config.toml
arch = "vit"
model = "image classifier"
dataset = "photos of arthropod specimens (BIOSCAN-5M)"
train_examples = 97500
image_size = 32
crop_scale_min = 1
horizontal_flip = true
color_jitter = 0.1
targets = ["order", "family"]
num_classes = [18, 218]
norm = "rmsnorm"
norm_position = "pre"
activation = "gelu"
mlp_ratio = 6
head_dim = 32
fused_qkv = false
bias = "all"
qk_norm = true
parallel_block = false
inner_norm = false
patch_size = [2, 2]
layers = 10
width = 128
positions = "learned"
pooling = "mean"
register_tokens = 8
mixing = "mixup"
label_smoothing = 0.1
loss = "cross_entropy"
init = "torch_default"
residual_init = "none"
optimizer = "adamw"
lr = 0.003
beta1 = 0.9
beta2 = 0.99
eps = 1e-06
magnitude_pruning = 0.3
steps = 38700
batch_size = 128
epochs = 50.8
lr_schedule = "step"
warmup_steps = 1930
weight_decay = 0.0
Rows from block 3 of a small image classifier, named by matrix and row number. Rows with one number belong to one neuron. Each number is 50 + 12 x the weight over its row's rms, rounded and kept within 0 to 99. All counts start at 0.
Before each neuron's rows are labels from the 100 images, of 14976, where the neuron reaches its highest value: "strongest on" is what is common among them. Only what is clearly more common there than usual is listed. The data: photos of arthropod specimens (BIOSCAN-5M). In brackets: how many of the 100, against the usual share in percent.
# fc1: MLP up (model.blocks.3.mlp.fc1.weight, 768x128), inputs 64-127
# fc2: MLP down (model.blocks.3.mlp.fc2.weight, 128x768, transposed), outputs 64-127

strongest on: order Diptera (83 vs 30.6)
fc1.227:20 63 73 50 50 37 50 61 50 45 50 30 51 73 38 50 50 30 40 55 22 43 59 61 40 50 58 33 50 50 54 80 50 64 50 63 41 63 34 73 41 50 40 52 59 56 51 46 26 59 34 45 61 47 43 50 59 46 40 44 66 43 69 27
fc2.227:46 52 50 47 84 39 70 50 65 50 50 53 77 50 56 56 55 43 69 46 50 72 26 44 45 38 50 50 40 68 42 50 37 63 38 50 50 50 50 61 38 40 40 50 19 58 57 51 60 50 56 58 36 64 42 54 33 37 44 50 20 67 39 59

strongest on: order Diptera (60 vs 30.6)
fc1.197:45 47 57 34 66 71 71 58 49 42 50 43 59 50 63 54 39 41 69 58 15 50 34 55 50 58 65 37 50 59 50 50 50 67 50 64 55 63 34 63 50 61 41 50 59 52 48 44 38 42 68 47 53 83 29 60 37 47 67 50 50 52 50 50
fc2.197:58 50 43 32 50 25 57 56 58 50 52 50 50 53 50 44 44 75 47 61 50 50 47 50 38 50 48 53 10 28 40 38 65 50 56 90 50 42 69 45 55 44 40 50 50 48 58 69 48 58 47 29 24 42 50 62 50 50 54 30 50 50 54 50

strongest on: order Lepidoptera (37 vs 7.3); order Hemiptera (37 vs 11.3)
fc1.532:34 58 39 52 53 50 64 62 50 64 50 50 37 50 60 73 72 66 34 36 41 62 50 61 50 03 50 33 50 62 43 47 41 50 50 42 60 67 22 38 50 31 41 48 50 46 42 50 45 50 64 50 50 63 50 48 39 50 49 62 50 50 42 61
fc2.532:50 39 63 58 43 34 25 53 50 52 35 70 56 50 50 63 55 50 65 55 50 55 62 43 12 56 63 43 55 56 45 50 54 37 40 50 44 48 67 53 67 65 71 50 51 50 50 53 61 23 55 55 61 50 36 50 50 58 40 52 43 46 39 65

strongest on: order Lepidoptera (49 vs 7.3)
fc1.25:32 50 30 47 48 37 62 59 32 57 56 50 55 57 50 63 66 69 47 47 52 56 50 50 60 28 45 58 51 60 39 70 42 45 40 29 76 54 40 50 48 32 50 50 57 50 43 16 40 50 50 50 37 58 25 25 50 66 50 76 50 50 60 50
fc2.25:49 36 28 44 74 50 61 64 50 53 33 59 50 50 45 58 50 33 67 60 73 55 33 39 24 65 66 58 58 33 50 76 34 48 37 50 55 51 69 54 31 47 68 41 45 45 50 50 59 46 50 50 65 63 62 60 55 50 39 54 50 57 40 51

strongest on: order Coleoptera (38 vs 16.8)
fc1.289:50 60 41 37 72 69 72 50 60 50 50 50 27 30 60 55 50 29 48 20 43 50 24 33 65 61 80 65 53 70 65 39 29 50 47 48 47 19 68 45 38 66 65 39 44 58 30 48 49 40 72 70 34 50 50 62 45 37 43 53 50 58 43 38
fc2.289:54 55 50 50 50 50 37 70 38 55 52 57 50 41 78 35 54 41 52 45 33 50 50 59 30 50 38 62 50 73 44 40 57 30 76 38 42 52 63 55 46 34 50 50 45 60 61 58 47 46 50 50 27 50 50 64 53 38 66 43 50 50 57 67

strongest on: order Hemiptera (77 vs 11.3); family Aleyrodidae (28 vs 1.1)
fc1.690:50 44 44 56 40 38 35 50 50 41 11 49 48 27 50 58 50 58 28 50 37 50 48 61 50 37 50 50 62 42 50 43 50 50 50 30 84 24 50 62 50 46 28 24 50 50 25 40 50 45 31 58 46 50 58 50 52 63 50 47 42 47 50 44
fc2.690:50 54 50 56 55 50 50 29 28 53 60 61 62 41 66 50 24 60 50 62 75 50 58 39 50 50 24 50 58 50 32 38 63 34 50 50 58 49 50 29 52 49 61 64 50 37 61 58 50 64 50 50 57 41 50 71 50 47 64 33 74 37 50 52

strongest on: class Arachnida (27 vs 4)
fc1.211:55 26 57 45 59 68 36 37 78 43 50 50 74 50 46 55 50 39 60 16 47 72 50 27 50 53 69 48 53 33 50 36 50 30 50 43 60 33 67 50 44 62 69 46 51 50 50 50 47 54 50 73 71 51 89 48 61 63 49 32 50 50 26 38
fc2.211:50 65 50 57 60 51 75 45 60 40 50 50 36 66 50 50 28 52 50 60 65 50 44 35 44 62 60 49 44 34 50 40 63 73 48 62 56 40 38 24 57 36 56 65 50 57 88 77 50 50 67 55 50 38 40 50 61 39 50 31 50 50 50 50

strongest on: order Diptera (62 vs 30.6)
fc1.687:31 70 56 54 45 33 68 54 50 50 50 50 29 33 50 50 34 60 45 50 29 50 37 53 50 13 59 33 50 62 57 61 50 71 36 59 50 62 41 50 47 53 40 43 47 30 37 67 39 50 59 42 57 59 50 56 46 50 60 64 64 41 36 50
fc2.687:50 62 32 58 66 38 60 46 50 57 60 36 62 43 50 76 45 50 30 50 31 44 59 45 33 50 37 57 30 55 50 64 74 45 50 57 49 44 50 31 65 64 35 55 71 50 39 54 54 50 53 50 68 50 39 66 50 21 29 43 47 38 35 74

strongest on: class Collembola (30 vs 1.9)
fc1.404:50 40 50 55 71 74 54 48 68 50 50 63 72 44 50 62 50 24 50 23 39 64 45 43 50 25 51 59 50 50 50 49 46 38 51 33 63 50 50 50 43 57 62 55 41 48 50 45 46 50 50 80 38 55 75 38 43 65 48 61 34 61 46 41
fc2.404:41 61 50 50 40 50 46 50 25 53 51 50 50 50 50 33 36 55 64 62 51 37 50 50 46 69 80 60 64 36 50 43 34 59 42 68 60 60 41 50 79 61 63 50 50 50 83 73 53 50 44 50 37 32 40 36 42 57 50 26 48 43 50 55

strongest on: class Collembola (45 vs 1.9); order Entomobryomorpha (36 vs 1.4); family Entomobryidae (31 vs 1.2)
fc1.397:50 26 71 30 76 67 57 50 50 65 53 68 44 50 37 56 54 40 50 36 68 58 54 42 33 50 52 60 50 59 50 62 50 50 41 50 74 23 72 50 46 77 57 70 40 50 50 50 40 36 62 50 23 50 50 40 63 60 33 50 51 70 38 50
fc2.397:43 62 56 63 61 63 50 69 56 53 73 50 32 38 50 40 50 50 16 44 64 42 50 68 75 30 34 50 67 50 58 43 57 56 48 39 60 50 50 50 56 57 16 64 45 50 50 63 64 50 46 55 59 50 53 37 34 37 40 42 50 49 45 50

strongest on: order Lepidoptera (53 vs 7.3)
fc1.696:42 76 36 55 50 39 64 46 29 61 48 41 22 71 50 65 78 56 50 41 53 56 56 47 65 25 50 50 50 60 45 75 49 50 54 46 50 50 47 40 50 28 56 24 53 50 50 62 31 43 63 50 50 50 51 26 66 76 50 49 50 50 50 48
fc2.696:63 50 64 50 50 51 14 48 72 58 50 37 50 53 42 39 50 47 50 57 45 56 46 58 41 50 81 50 63 47 67 56 23 51 75 43 35 50 46 57 38 63 46 54 52 54 63 45 54 19 28 59 41 25 40 50 39 43 69 90 50 69 61 30

strongest on: class Collembola (34 vs 1.9)
fc1.762:25 40 55 33 77 71 50 53 50 53 51 75 60 50 63 60 50 50 65 65 48 42 44 32 38 50 55 55 50 50 50 46 50 50 46 50 53 50 50 50 50 50 50 39 54 41 50 40 49 50 50 50 50 62 50 50 53 72 50 99 54 68 51 50
fc2.762:50 35 50 50 44 62 37 51 50 75 18 50 50 50 71 41 50 40 50 34 30 47 45 50 62 50 57 53 60 50 50 57 11 50 52 26 44 65 76 50 25 50 62 50 28 45 50 50 60 64 44 50 68 70 41 44 50 67 65 50 50 50 50 70

strongest on: order Hymenoptera (60 vs 20.5)
fc1.195:41 78 44 50 52 62 67 76 40 71 45 70 34 89 63 50 59 50 63 33 39 64 50 35 43 35 59 50 58 67 43 50 64 50 52 40 54 50 41 45 33 23 45 38 50 50 49 37 39 50 60 55 50 58 27 35 50 43 32 65 31 53 37 57
fc2.195:23 34 50 57 41 44 38 47 50 79 31 50 61 85 50 25 58 52 50 53 12 50 71 50 41 50 48 50 34 61 50 54 50 30 50 57 50 66 50 46 56 26 54 29 50 50 84 48 52 56 44 58 58 57 50 40 50 63 50 39 11 50 35 50

strongest on: class Collembola (42 vs 1.9); order Entomobryomorpha (33 vs 1.4); order Trombidiformes (30 vs 1.4); family: Entomobryidae (27 vs 1.2)
fc1.32:50 35 59 41 85 62 50 36 60 55 50 61 53 32 54 49 62 28 50 26 55 82 55 36 50 35 72 50 55 54 65 55 57 40 50 50 66 28 52 50 43 66 68 53 43 50 50 39 37 50 69 73 47 50 50 50 71 61 40 56 64 50 33 20
fc2.32:41 50 54 59 52 67 70 70 46 32 53 48 50 50 66 28 33 50 43 43 50 24 46 36 56 46 50 59 50 50 50 47 58 63 62 38 68 39 35 37 64 56 50 54 58 33 65 45 50 54 50 50 52 39 48 25 42 44 69 36 36 44 44 50

strongest on: order Diptera (72 vs 30.6)
fc1.669:28 64 71 64 50 29 50 50 57 29 38 33 65 39 45 76 50 25 41 50 41 48 50 45 53 60 56 31 50 29 56 61 44 72 51 50 41 61 50 50 40 66 41 57 50 50 46 69 43 59 15 43 65 50 63 50 57 33 59 50 70 50 61 49
fc2.669:50 47 46 50 50 50 50 35 34 27 77 45 53 41 29 50 37 31 50 28 38 63 32 42 50 55 64 66 75 50 50 50 40 66 49 50 82 49 66 40 50 50 50 50 50 69 45 66 37 38 53 67 50 46 34 55 48 48 31 56 45 13 39 48

strongest on: order Lepidoptera (47 vs 7.3); order Hemiptera (35 vs 11.3); family Cixiidae (26 vs 0.6)
fc1.682:35 71 57 52 87 37 66 68 50 60 49 50 41 66 50 67 50 51 39 40 56 50 59 59 50 39 50 67 50 40 33 60 39 76 43 29 63 56 37 56 43 50 31 50 66 43 27 50 47 59 54 50 50 56 35 36 42 49 38 50 60 46 50 50
fc2.682:65 51 54 50 35 31 31 67 54 50 59 66 29 52 60 50 46 50 86 27 40 60 36 62 67 50 50 36 63 57 58 52 32 36 50 41 59 67 50 50 31 60 68 81 47 42 50 52 59 34 59 55 47 69 40 50 50 42 44 58 70 62 40 69

strongest on: class Collembola (40 vs 1.9); order Entomobryomorpha (30 vs 1.4); order Trombidiformes (30 vs 1.4); family: Entomobryidae (25 vs 1.2)
fc1.264:48 56 60 50 75 58 51 40 58 70 42 65 30 50 57 50 50 38 45 36 50 85 48 37 50 44 74 50 56 71 56 56 57 31 45 31 75 30 57 50 47 50 66 62 50 50 44 35 40 37 50 66 32 50 59 50 58 64 37 62 63 56 40 41
fc2.264:50 72 25 50 50 50 50 63 46 50 68 48 53 50 58 28 50 53 31 50 50 25 49 35 60 29 57 50 40 50 50 41 72 63 64 49 42 50 41 31 57 66 50 28 50 50 54 50 65 50 63 37 50 37 46 41 52 47 50 50 50 55 63 59

strongest on: order Lepidoptera (25 vs 7.3)
fc1.566:37 50 36 63 41 57 50 50 41 50 44 50 40 77 61 44 44 42 27 59 41 50 46 59 36 29 50 46 50 50 50 50 50 50 50 47 57 50 27 50 53 36 46 27 46 83 35 50 38 54 50 58 52 53 50 15 50 60 16 47 41 56 53 30
fc2.566:50 50 50 50 70 37 40 27 46 32 44 61 50 31 32 55 21 66 40 59 36 39 50 34 46 56 32 50 72 50 33 43 29 56 50 50 50 60 50 38 48 50 61 58 54 50 50 61 50 53 50 50 50 35 36 82 63 50 50 50 60 61 47 50

strongest on: order Lepidoptera (40 vs 7.3); order Hemiptera (38 vs 11.3)
fc1.123:38 59 55 50 49 50 63 72 43 61 42 38 42 74 41 50 50 55 60 47 50 55 44 37 59 50 66 50 50 57 26 45 38 71 50 50 78 69 35 50 50 44 50 46 76 50 51 34 45 63 63 50 59 55 62 44 30 46 66 55 14 48 33 62
fc2.123:58 39 54 58 50 59 36 62 46 50 58 38 61 54 50 44 46 44 59 36 52 44 55 50 41 72 50 50 36 45 57 46 50 45 37 66 50 38 50 56 39 65 67 50 39 50 68 66 54 50 43 21 50 42 33 50 48 44 83 14 64 28 30 50

strongest on: order Coleoptera (38 vs 16.8)
fc1.171:59 51 50 32 71 66 47 63 61 50 47 70 50 37 67 53 57 50 46 22 34 50 50 50 31 50 55 50 50 50 50 39 44 58 63 36 50 36 50 50 26 50 50 55 56 50 37 50 48 76 58 39 42 62 23 64 41 39 50 35 59 50 50 58
fc2.171:42 34 67 50 46 35 58 41 43 57 37 41 42 50 28 50 50 70 85 50 57 28 66 47 50 50 73 41 70 50 52 67 45 61 50 67 54 62 47 50 66 51 47 60 51 50 50 59 47 50 50 50 50 46 74 46 58 56 24 50 62 45 50 42

strongest on: order Hemiptera (60 vs 11.3); family Aleyrodidae (32 vs 1.1)
fc1.498:63 37 50 32 71 69 50 47 62 50 40 69 49 50 27 50 63 50 50 36 55 50 50 50 50 63 50 47 54 63 33 43 45 44 53 31 71 38 50 70 38 50 59 69 54 28 22 50 17 62 50 49 50 64 50 61 54 49 48 64 62 50 50 46
fc2.498:53 44 50 37 50 58 50 60 50 40 41 41 61 43 30 58 38 52 71 50 50 50 50 38 50 38 64 58 49 32 37 59 36 63 50 59 48 61 24 50 54 50 41 50 56 50 50 50 44 65 56 50 86 50 50 50 31 51 50 50 29 60 50 35

strongest on: order Hymenoptera (71 vs 20.5)
fc1.119:36 45 34 47 47 56 50 50 61 41 31 50 55 54 50 45 56 50 50 56 45 39 50 50 24 50 73 34 45 67 62 55 43 44 50 42 45 50 50 44 44 50 64 28 50 50 50 29 43 29 50 67 59 42 50 50 43 67 43 55 48 67 50 41
fc2.119:41 50 50 79 65 50 53 44 53 38 46 27 24 57 59 35 18 31 35 68 50 45 50 50 41 42 50 50 33 74 65 45 47 50 35 61 50 50 50 37 50 61 60 48 50 36 59 50 44 28 59 34 50 63 39 48 33 73 43 49 45 42 42 60

strongest on: order Diptera (97 vs 30.6); family Muscidae (37 vs 1.2)
fc1.218:50 50 61 53 66 36 34 56 43 50 47 36 55 50 57 50 50 50 60 50 50 64 50 25 42 50 50 41 38 48 59 72 50 60 54 50 50 64 48 60 43 42 28 30 40 42 58 35 50 34 26 50 45 64 42 25 50 40 50 61 58 61 60 67
fc2.218:73 39 50 55 40 46 50 50 73 33 46 29 61 46 50 42 26 84 50 50 57 45 64 40 50 41 50 50 45 39 63 50 56 41 50 50 28 68 50 47 50 39 27 50 55 50 66 61 64 38 37 29 56 50 50 39 67 66 50 50 45 43 57 67

strongest on: class Collembola (31 vs 1.9)
fc1.616:48 50 60 50 66 50 50 55 39 61 50 70 62 42 47 57 50 42 60 32 37 50 56 37 24 50 50 42 50 48 71 61 50 42 50 51 65 39 78 50 44 50 61 62 63 44 58 50 46 64 68 77 44 46 59 50 68 71 57 52 74 53 50 47
fc2.616:50 50 59 63 50 50 50 52 40 41 56 56 40 66 38 61 45 50 28 37 76 39 60 50 47 50 41 42 60 34 53 57 61 50 43 30 50 50 26 62 60 50 43 85 63 50 64 52 48 54 39 49 55 18 24 45 60 39 50 50 50 38 43 50

strongest on: class Collembola (41 vs 1.9); order Entomobryomorpha (33 vs 1.4); order: Trombidiformes (29 vs 1.4); family Entomobryidae (28 vs 1.2)
fc1.283:50 35 82 55 62 72 50 42 70 77 50 69 50 50 56 64 57 50 64 52 55 71 59 50 50 39 50 45 51 50 47 41 50 50 36 50 75 51 54 69 50 50 50 50 38 67 44 51 50 50 49 71 45 50 70 50 62 61 60 50 43 47 50 32
fc2.283:40 50 56 59 44 50 47 50 42 50 50 41 50 85 57 50 32 63 39 50 53 24 48 44 56 61 50 50 50 40 52 62 57 55 44 43 60 61 34 43 68 58 22 58 61 57 60 50 69 50 43 39 57 50 40 17 30 24 57 25 35 50 58 50

strongest on: order Hemiptera (45 vs 11.3)
fc1.179:62 60 25 50 50 64 52 65 55 44 52 50 62 35 73 50 44 49 27 34 50 50 61 66 47 42 50 50 49 37 31 38 50 50 63 37 50 40 33 35 43 42 57 50 62 70 38 48 11 60 41 50 50 50 50 56 53 38 36 50 50 52 50 50
fc2.179:44 52 50 44 50 50 51 28 50 55 32 31 65 50 50 50 50 43 46 50 50 68 75 75 50 41 50 44 39 50 50 50 50 50 35 70 59 70 42 46 50 50 43 50 73 50 36 33 40 38 50 36 75 61 60 32 29 51 63 38 60 37 12 50

strongest on: order Diptera (63 vs 30.6)
fc1.235:31 54 30 50 56 50 60 59 62 67 35 59 48 68 50 50 30 50 49 38 37 50 34 50 33 49 44 46 38 59 50 50 29 50 55 29 50 50 50 25 40 54 50 79 32 50 68 50 46 67 61 50 50 57 50 34 43 50 50 47 36 88 50 50
fc2.235:43 60 28 67 37 38 50 50 50 54 50 50 75 55 48 58 75 50 36 58 50 55 55 49 50 43 79 46 40 64 50 57 33 32 71 41 50 50 39 30 50 50 38 37 50 50 64 50 20 50 50 63 51 32 76 43 50 50 40 41 36 50 36 29

strongest on: class Collembola (38 vs 1.9); order Entomobryomorpha (32 vs 1.4); family Entomobryidae (27 vs 1.2)
fc1.360:39 50 75 50 50 50 53 58 67 42 54 69 75 32 24 63 42 50 71 50 56 46 55 29 42 50 57 31 56 31 46 72 57 40 50 63 61 44 58 63 50 56 48 40 65 26 62 46 39 68 50 61 39 39 54 50 67 72 50 50 70 57 50 32
fc2.360:40 50 42 43 54 50 35 68 37 73 54 40 48 34 50 59 72 54 43 35 56 55 33 50 90 50 39 38 50 62 29 50 48 59 50 44 50 58 50 65 55 50 37 46 50 50 50 40 60 63 50 50 56 37 59 40 56 53 59 50 29 62 50 42

strongest on: order Diptera (79 vs 30.6)
fc1.210:54 66 67 66 60 50 37 55 50 82 48 50 50 63 60 73 50 59 49 50 50 65 37 54 32 50 43 56 50 47 50 49 41 61 40 27 58 64 50 43 35 56 33 43 43 50 50 45 50 28 48 42 50 81 77 37 22 58 64 36 40 74 50 70
fc2.210:67 50 62 40 50 56 56 39 50 50 27 68 50 64 50 54 43 45 65 35 46 45 60 50 40 60 42 60 46 33 41 74 50 44 45 47 75 50 37 39 50 33 55 50 69 31 41 50 55 51 50 56 35 51 51 34 29 49 51 50 50 42 30 61

strongest on: order Diptera (60 vs 30.6)
fc1.254:36 58 65 50 66 59 52 50 43 57 48 64 49 68 50 61 49 50 77 43 58 50 59 50 26 50 56 50 50 73 55 62 50 45 45 50 46 61 62 48 33 36 56 54 50 36 65 50 48 50 50 47 50 50 50 44 59 50 36 60 50 61 61 50
fc2.254:37 64 50 57 20 50 50 39 33 19 50 38 69 55 34 45 70 51 42 59 40 36 35 50 34 50 66 59 42 41 50 36 39 50 33 40 75 38 50 50 58 46 45 37 50 73 47 50 44 36 43 50 40 29 33 80 55 43 50 42 69 45 62 47

strongest on: order Coleoptera (55 vs 16.8)
fc1.354:47 71 46 30 60 61 83 61 53 65 46 50 33 68 78 50 61 49 44 28 50 60 50 34 58 53 50 58 50 71 31 50 50 53 57 50 50 62 50 42 50 31 44 31 69 66 50 50 38 46 65 38 30 69 38 56 50 50 60 50 39 47 46 66
fc2.354:52 50 44 56 45 50 44 50 47 38 43 50 50 36 50 57 61 46 42 69 52 50 68 50 24 50 42 44 73 29 73 50 44 50 49 47 50 50 71 52 52 50 61 30 52 41 50 50 64 22 31 64 53 36 25 23 50 61 52 78 35 41 50 31

strongest on: order Lepidoptera (37 vs 7.3)
fc1.596:61 74 39 16 53 59 64 50 41 52 50 50 42 61 41 50 32 54 54 31 59 50 50 50 52 49 72 38 50 54 51 50 25 55 50 53 42 67 38 60 50 50 50 38 74 57 27 36 38 50 58 51 64 66 45 50 35 50 34 65 50 46 50 50
fc2.596:50 55 50 50 39 37 76 50 50 48 50 71 60 50 61 22 43 58 33 46 34 24 59 50 29 59 50 47 50 55 56 50 43 41 61 27 50 50 50 41 42 50 68 67 65 40 60 50 50 50 50 50 34 28 50 47 38 68 50 49 77 46 52 50

strongest on: order Diptera (72 vs 30.6)
fc1.168:56 50 68 38 57 59 51 53 45 60 31 37 50 58 53 76 50 49 50 50 47 83 43 43 56 35 51 42 47 33 29 70 22 60 53 50 62 50 50 64 34 50 29 49 50 49 31 18 46 50 27 65 71 67 50 50 55 50 50 73 50 58 50 50
fc2.168:50 50 42 60 67 69 32 50 56 50 81 50 50 34 72 50 50 50 50 38 63 50 50 50 68 56 61 62 69 56 43 50 29 50 67 42 25 50 44 57 20 42 50 50 50 72 50 50 54 71 50 50 66 77 50 62 50 30 50 50 24 63 54 50

strongest on: order Psocodea (33 vs 3.7)
fc1.559:56 85 54 35 55 45 59 50 50 50 33 50 31 54 50 50 57 51 40 26 60 62 45 35 50 54 50 46 44 37 45 50 49 50 59 34 60 41 50 37 57 56 50 53 72 65 30 50 22 50 50 45 52 54 80 27 50 50 50 31 64 59 48 49
fc2.559:62 53 50 33 69 52 50 23 69 50 56 76 61 30 31 39 36 65 50 50 68 41 27 50 45 37 61 50 57 49 23 42 52 50 72 28 44 37 50 45 50 50 50 52 50 48 46 65 64 62 33 44 46 37 50 66 50 65 50 62 50 39 30 50

strongest on: order Coleoptera (40 vs 16.8)
fc1.587:50 54 52 32 55 48 50 61 56 45 36 50 46 61 37 57 57 56 36 22 23 76 50 41 47 32 58 45 59 62 31 52 08 43 66 40 71 50 64 46 21 33 50 44 50 41 50 50 34 54 19 68 52 62 64 50 57 59 59 62 69 54 44 42
fc2.587:54 50 50 67 75 50 48 41 60 50 83 47 50 50 71 18 16 50 50 50 56 63 50 50 50 50 44 50 54 50 55 50 45 59 50 44 57 64 59 50 49 58 58 53 50 59 50 62 71 41 32 50 50 59 50 50 42 50 50 62 50 50 50 81

strongest on: order Lepidoptera (45 vs 7.3)
fc1.612:50 59 62 57 36 50 50 50 50 66 43 50 43 76 50 53 50 50 50 41 04 57 50 55 50 25 70 32 50 78 50 50 38 47 46 50 75 67 50 50 47 50 50 41 50 50 50 50 44 50 43 62 35 59 63 32 50 55 34 50 37 54 48 29
fc2.612:64 38 61 48 50 54 43 51 64 48 50 23 42 70 50 58 43 60 67 82 50 37 33 50 68 40 43 50 50 50 46 44 50 61 30 59 41 77 50 48 36 66 50 50 50 51 23 58 49 29 42 38 60 50 61 50 50 38 64 67 36 50 77 57

strongest on: order Coleoptera (57 vs 16.8)
fc1.321:50 56 36 35 56 50 53 51 50 63 42 57 29 48 68 39 50 64 50 42 69 64 50 40 66 29 50 64 45 80 24 50 46 33 55 36 62 42 50 50 41 22 53 36 59 38 50 16 50 50 73 50 26 50 65 55 50 55 54 77 51 50 44 52
fc2.321:42 30 50 62 51 50 45 47 55 50 42 63 46 50 34 37 64 46 55 63 27 50 37 67 44 71 48 29 50 50 50 68 39 50 69 50 31 50 37 53 41 60 43 50 50 50 50 59 66 50 52 50 72 55 17 37 68 44 68 35 66 51 37 34

strongest on: order Hemiptera (31 vs 11.3)
fc1.756:49 52 50 50 50 31 23 50 34 50 38 37 50 51 40 50 50 50 26 60 36 50 50 74 44 39 54 29 50 35 41 50 43 71 56 28 67 50 50 52 47 43 35 58 33 46 19 54 43 50 29 50 51 62 66 33 50 49 50 30 47 49 50 50
fc2.756:50 51 47 50 70 68 29 50 25 66 42 50 39 76 41 70 50 36 50 63 51 38 50 38 50 50 59 51 50 50 53 42 50 75 36 50 64 44 42 35 41 50 50 70 34 50 54 79 50 41 50 56 50 50 43 56 49 50 60 61 64 15 71 50

strongest on: order Diptera (64 vs 30.6)
fc1.305:48 35 64 69 44 72 50 77 67 50 39 43 55 50 69 50 34 50 50 58 36 33 37 44 22 52 48 41 50 35 37 50 45 73 50 47 60 58 42 47 35 77 32 50 38 50 50 47 50 59 47 44 66 64 33 28 39 39 69 42 21 55 50 56
fc2.305:57 74 48 33 51 50 45 50 76 77 69 48 34 59 65 48 53 62 50 59 48 48 23 50 50 47 55 50 78 63 36 51 30 37 50 39 55 43 58 50 42 50 69 58 44 41 62 46 65 50 37 54 20 49 50 62 59 60 47 50 50 56 71 50

strongest on: order Psocodea (27 vs 3.7)
fc1.383:34 50 50 21 50 37 70 53 43 45 47 53 26 70 41 68 55 51 40 47 56 50 58 29 59 56 68 53 50 50 48 54 50 50 53 60 44 50 64 50 45 65 60 61 55 47 52 43 30 62 42 36 51 30 44 50 65 50 28 68 76 44 51 31
fc2.383:64 57 30 59 50 43 57 68 50 58 53 35 41 52 50 69 50 50 36 50 50 45 63 48 37 61 31 57 60 62 50 50 50 56 59 63 50 26 64 67 62 52 59 42 67 49 55 79 50 50 34 48 31 50 62 63 58 50 60 50 50 50 50 50

strongest on: class Arachnida (42 vs 4); order Hemiptera (33 vs 11.3)
fc1.618:50 54 45 35 57 65 52 54 50 50 42 40 30 44 61 60 34 50 50 50 51 92 24 50 57 38 50 83 57 69 50 60 50 35 50 41 94 34 65 47 49 51 62 50 50 50 41 35 35 27 63 67 56 54 54 32 50 72 47 35 44 71 24 47
fc2.618:50 74 60 71 50 39 50 53 56 50 63 60 50 61 79 61 44 44 49 50 41 50 43 41 37 52 46 37 44 46 32 41 63 48 42 50 58 64 30 42 33 60 50 99 45 50 50 51 50 88 50 50 40 50 72 54 59 40 56 53 63 46 53 68

strongest on: order Hemiptera (41 vs 11.3)
fc1.258:62 50 51 34 53 53 40 55 67 62 41 50 45 23 64 64 50 47 35 34 38 61 44 50 50 52 43 55 41 43 31 40 47 37 57 37 75 40 45 50 53 70 39 50 66 65 19 50 48 40 29 46 50 50 60 64 31 50 50 49 50 65 43 66
fc2.258:50 65 60 62 50 44 60 38 50 67 35 63 39 58 29 57 53 60 50 68 64 45 57 52 50 50 50 50 50 50 20 37 50 44 44 35 68 44 60 54 61 50 47 52 72 39 51 60 35 69 39 66 31 47 50 72 50 55 50 60 50 50 34 79

strongest on: order Coleoptera (39 vs 16.8)
fc1.75:50 79 50 58 50 50 50 39 50 23 63 50 35 62 41 62 50 65 50 26 50 78 31 54 50 33 50 56 50 59 50 50 28 50 50 50 50 52 55 50 39 40 50 35 28 41 30 75 39 50 50 50 70 66 27 50 53 50 50 65 50 30 50 43
fc2.75:59 50 34 59 50 54 44 74 54 50 50 50 29 32 77 50 50 48 39 50 36 50 50 70 50 50 50 53 50 50 50 50 31 70 57 50 50 56 51 28 27 50 50 50 42 40 36 50 22 50 39 50 63 48 43 50 60 37 50 50 41 55 50 54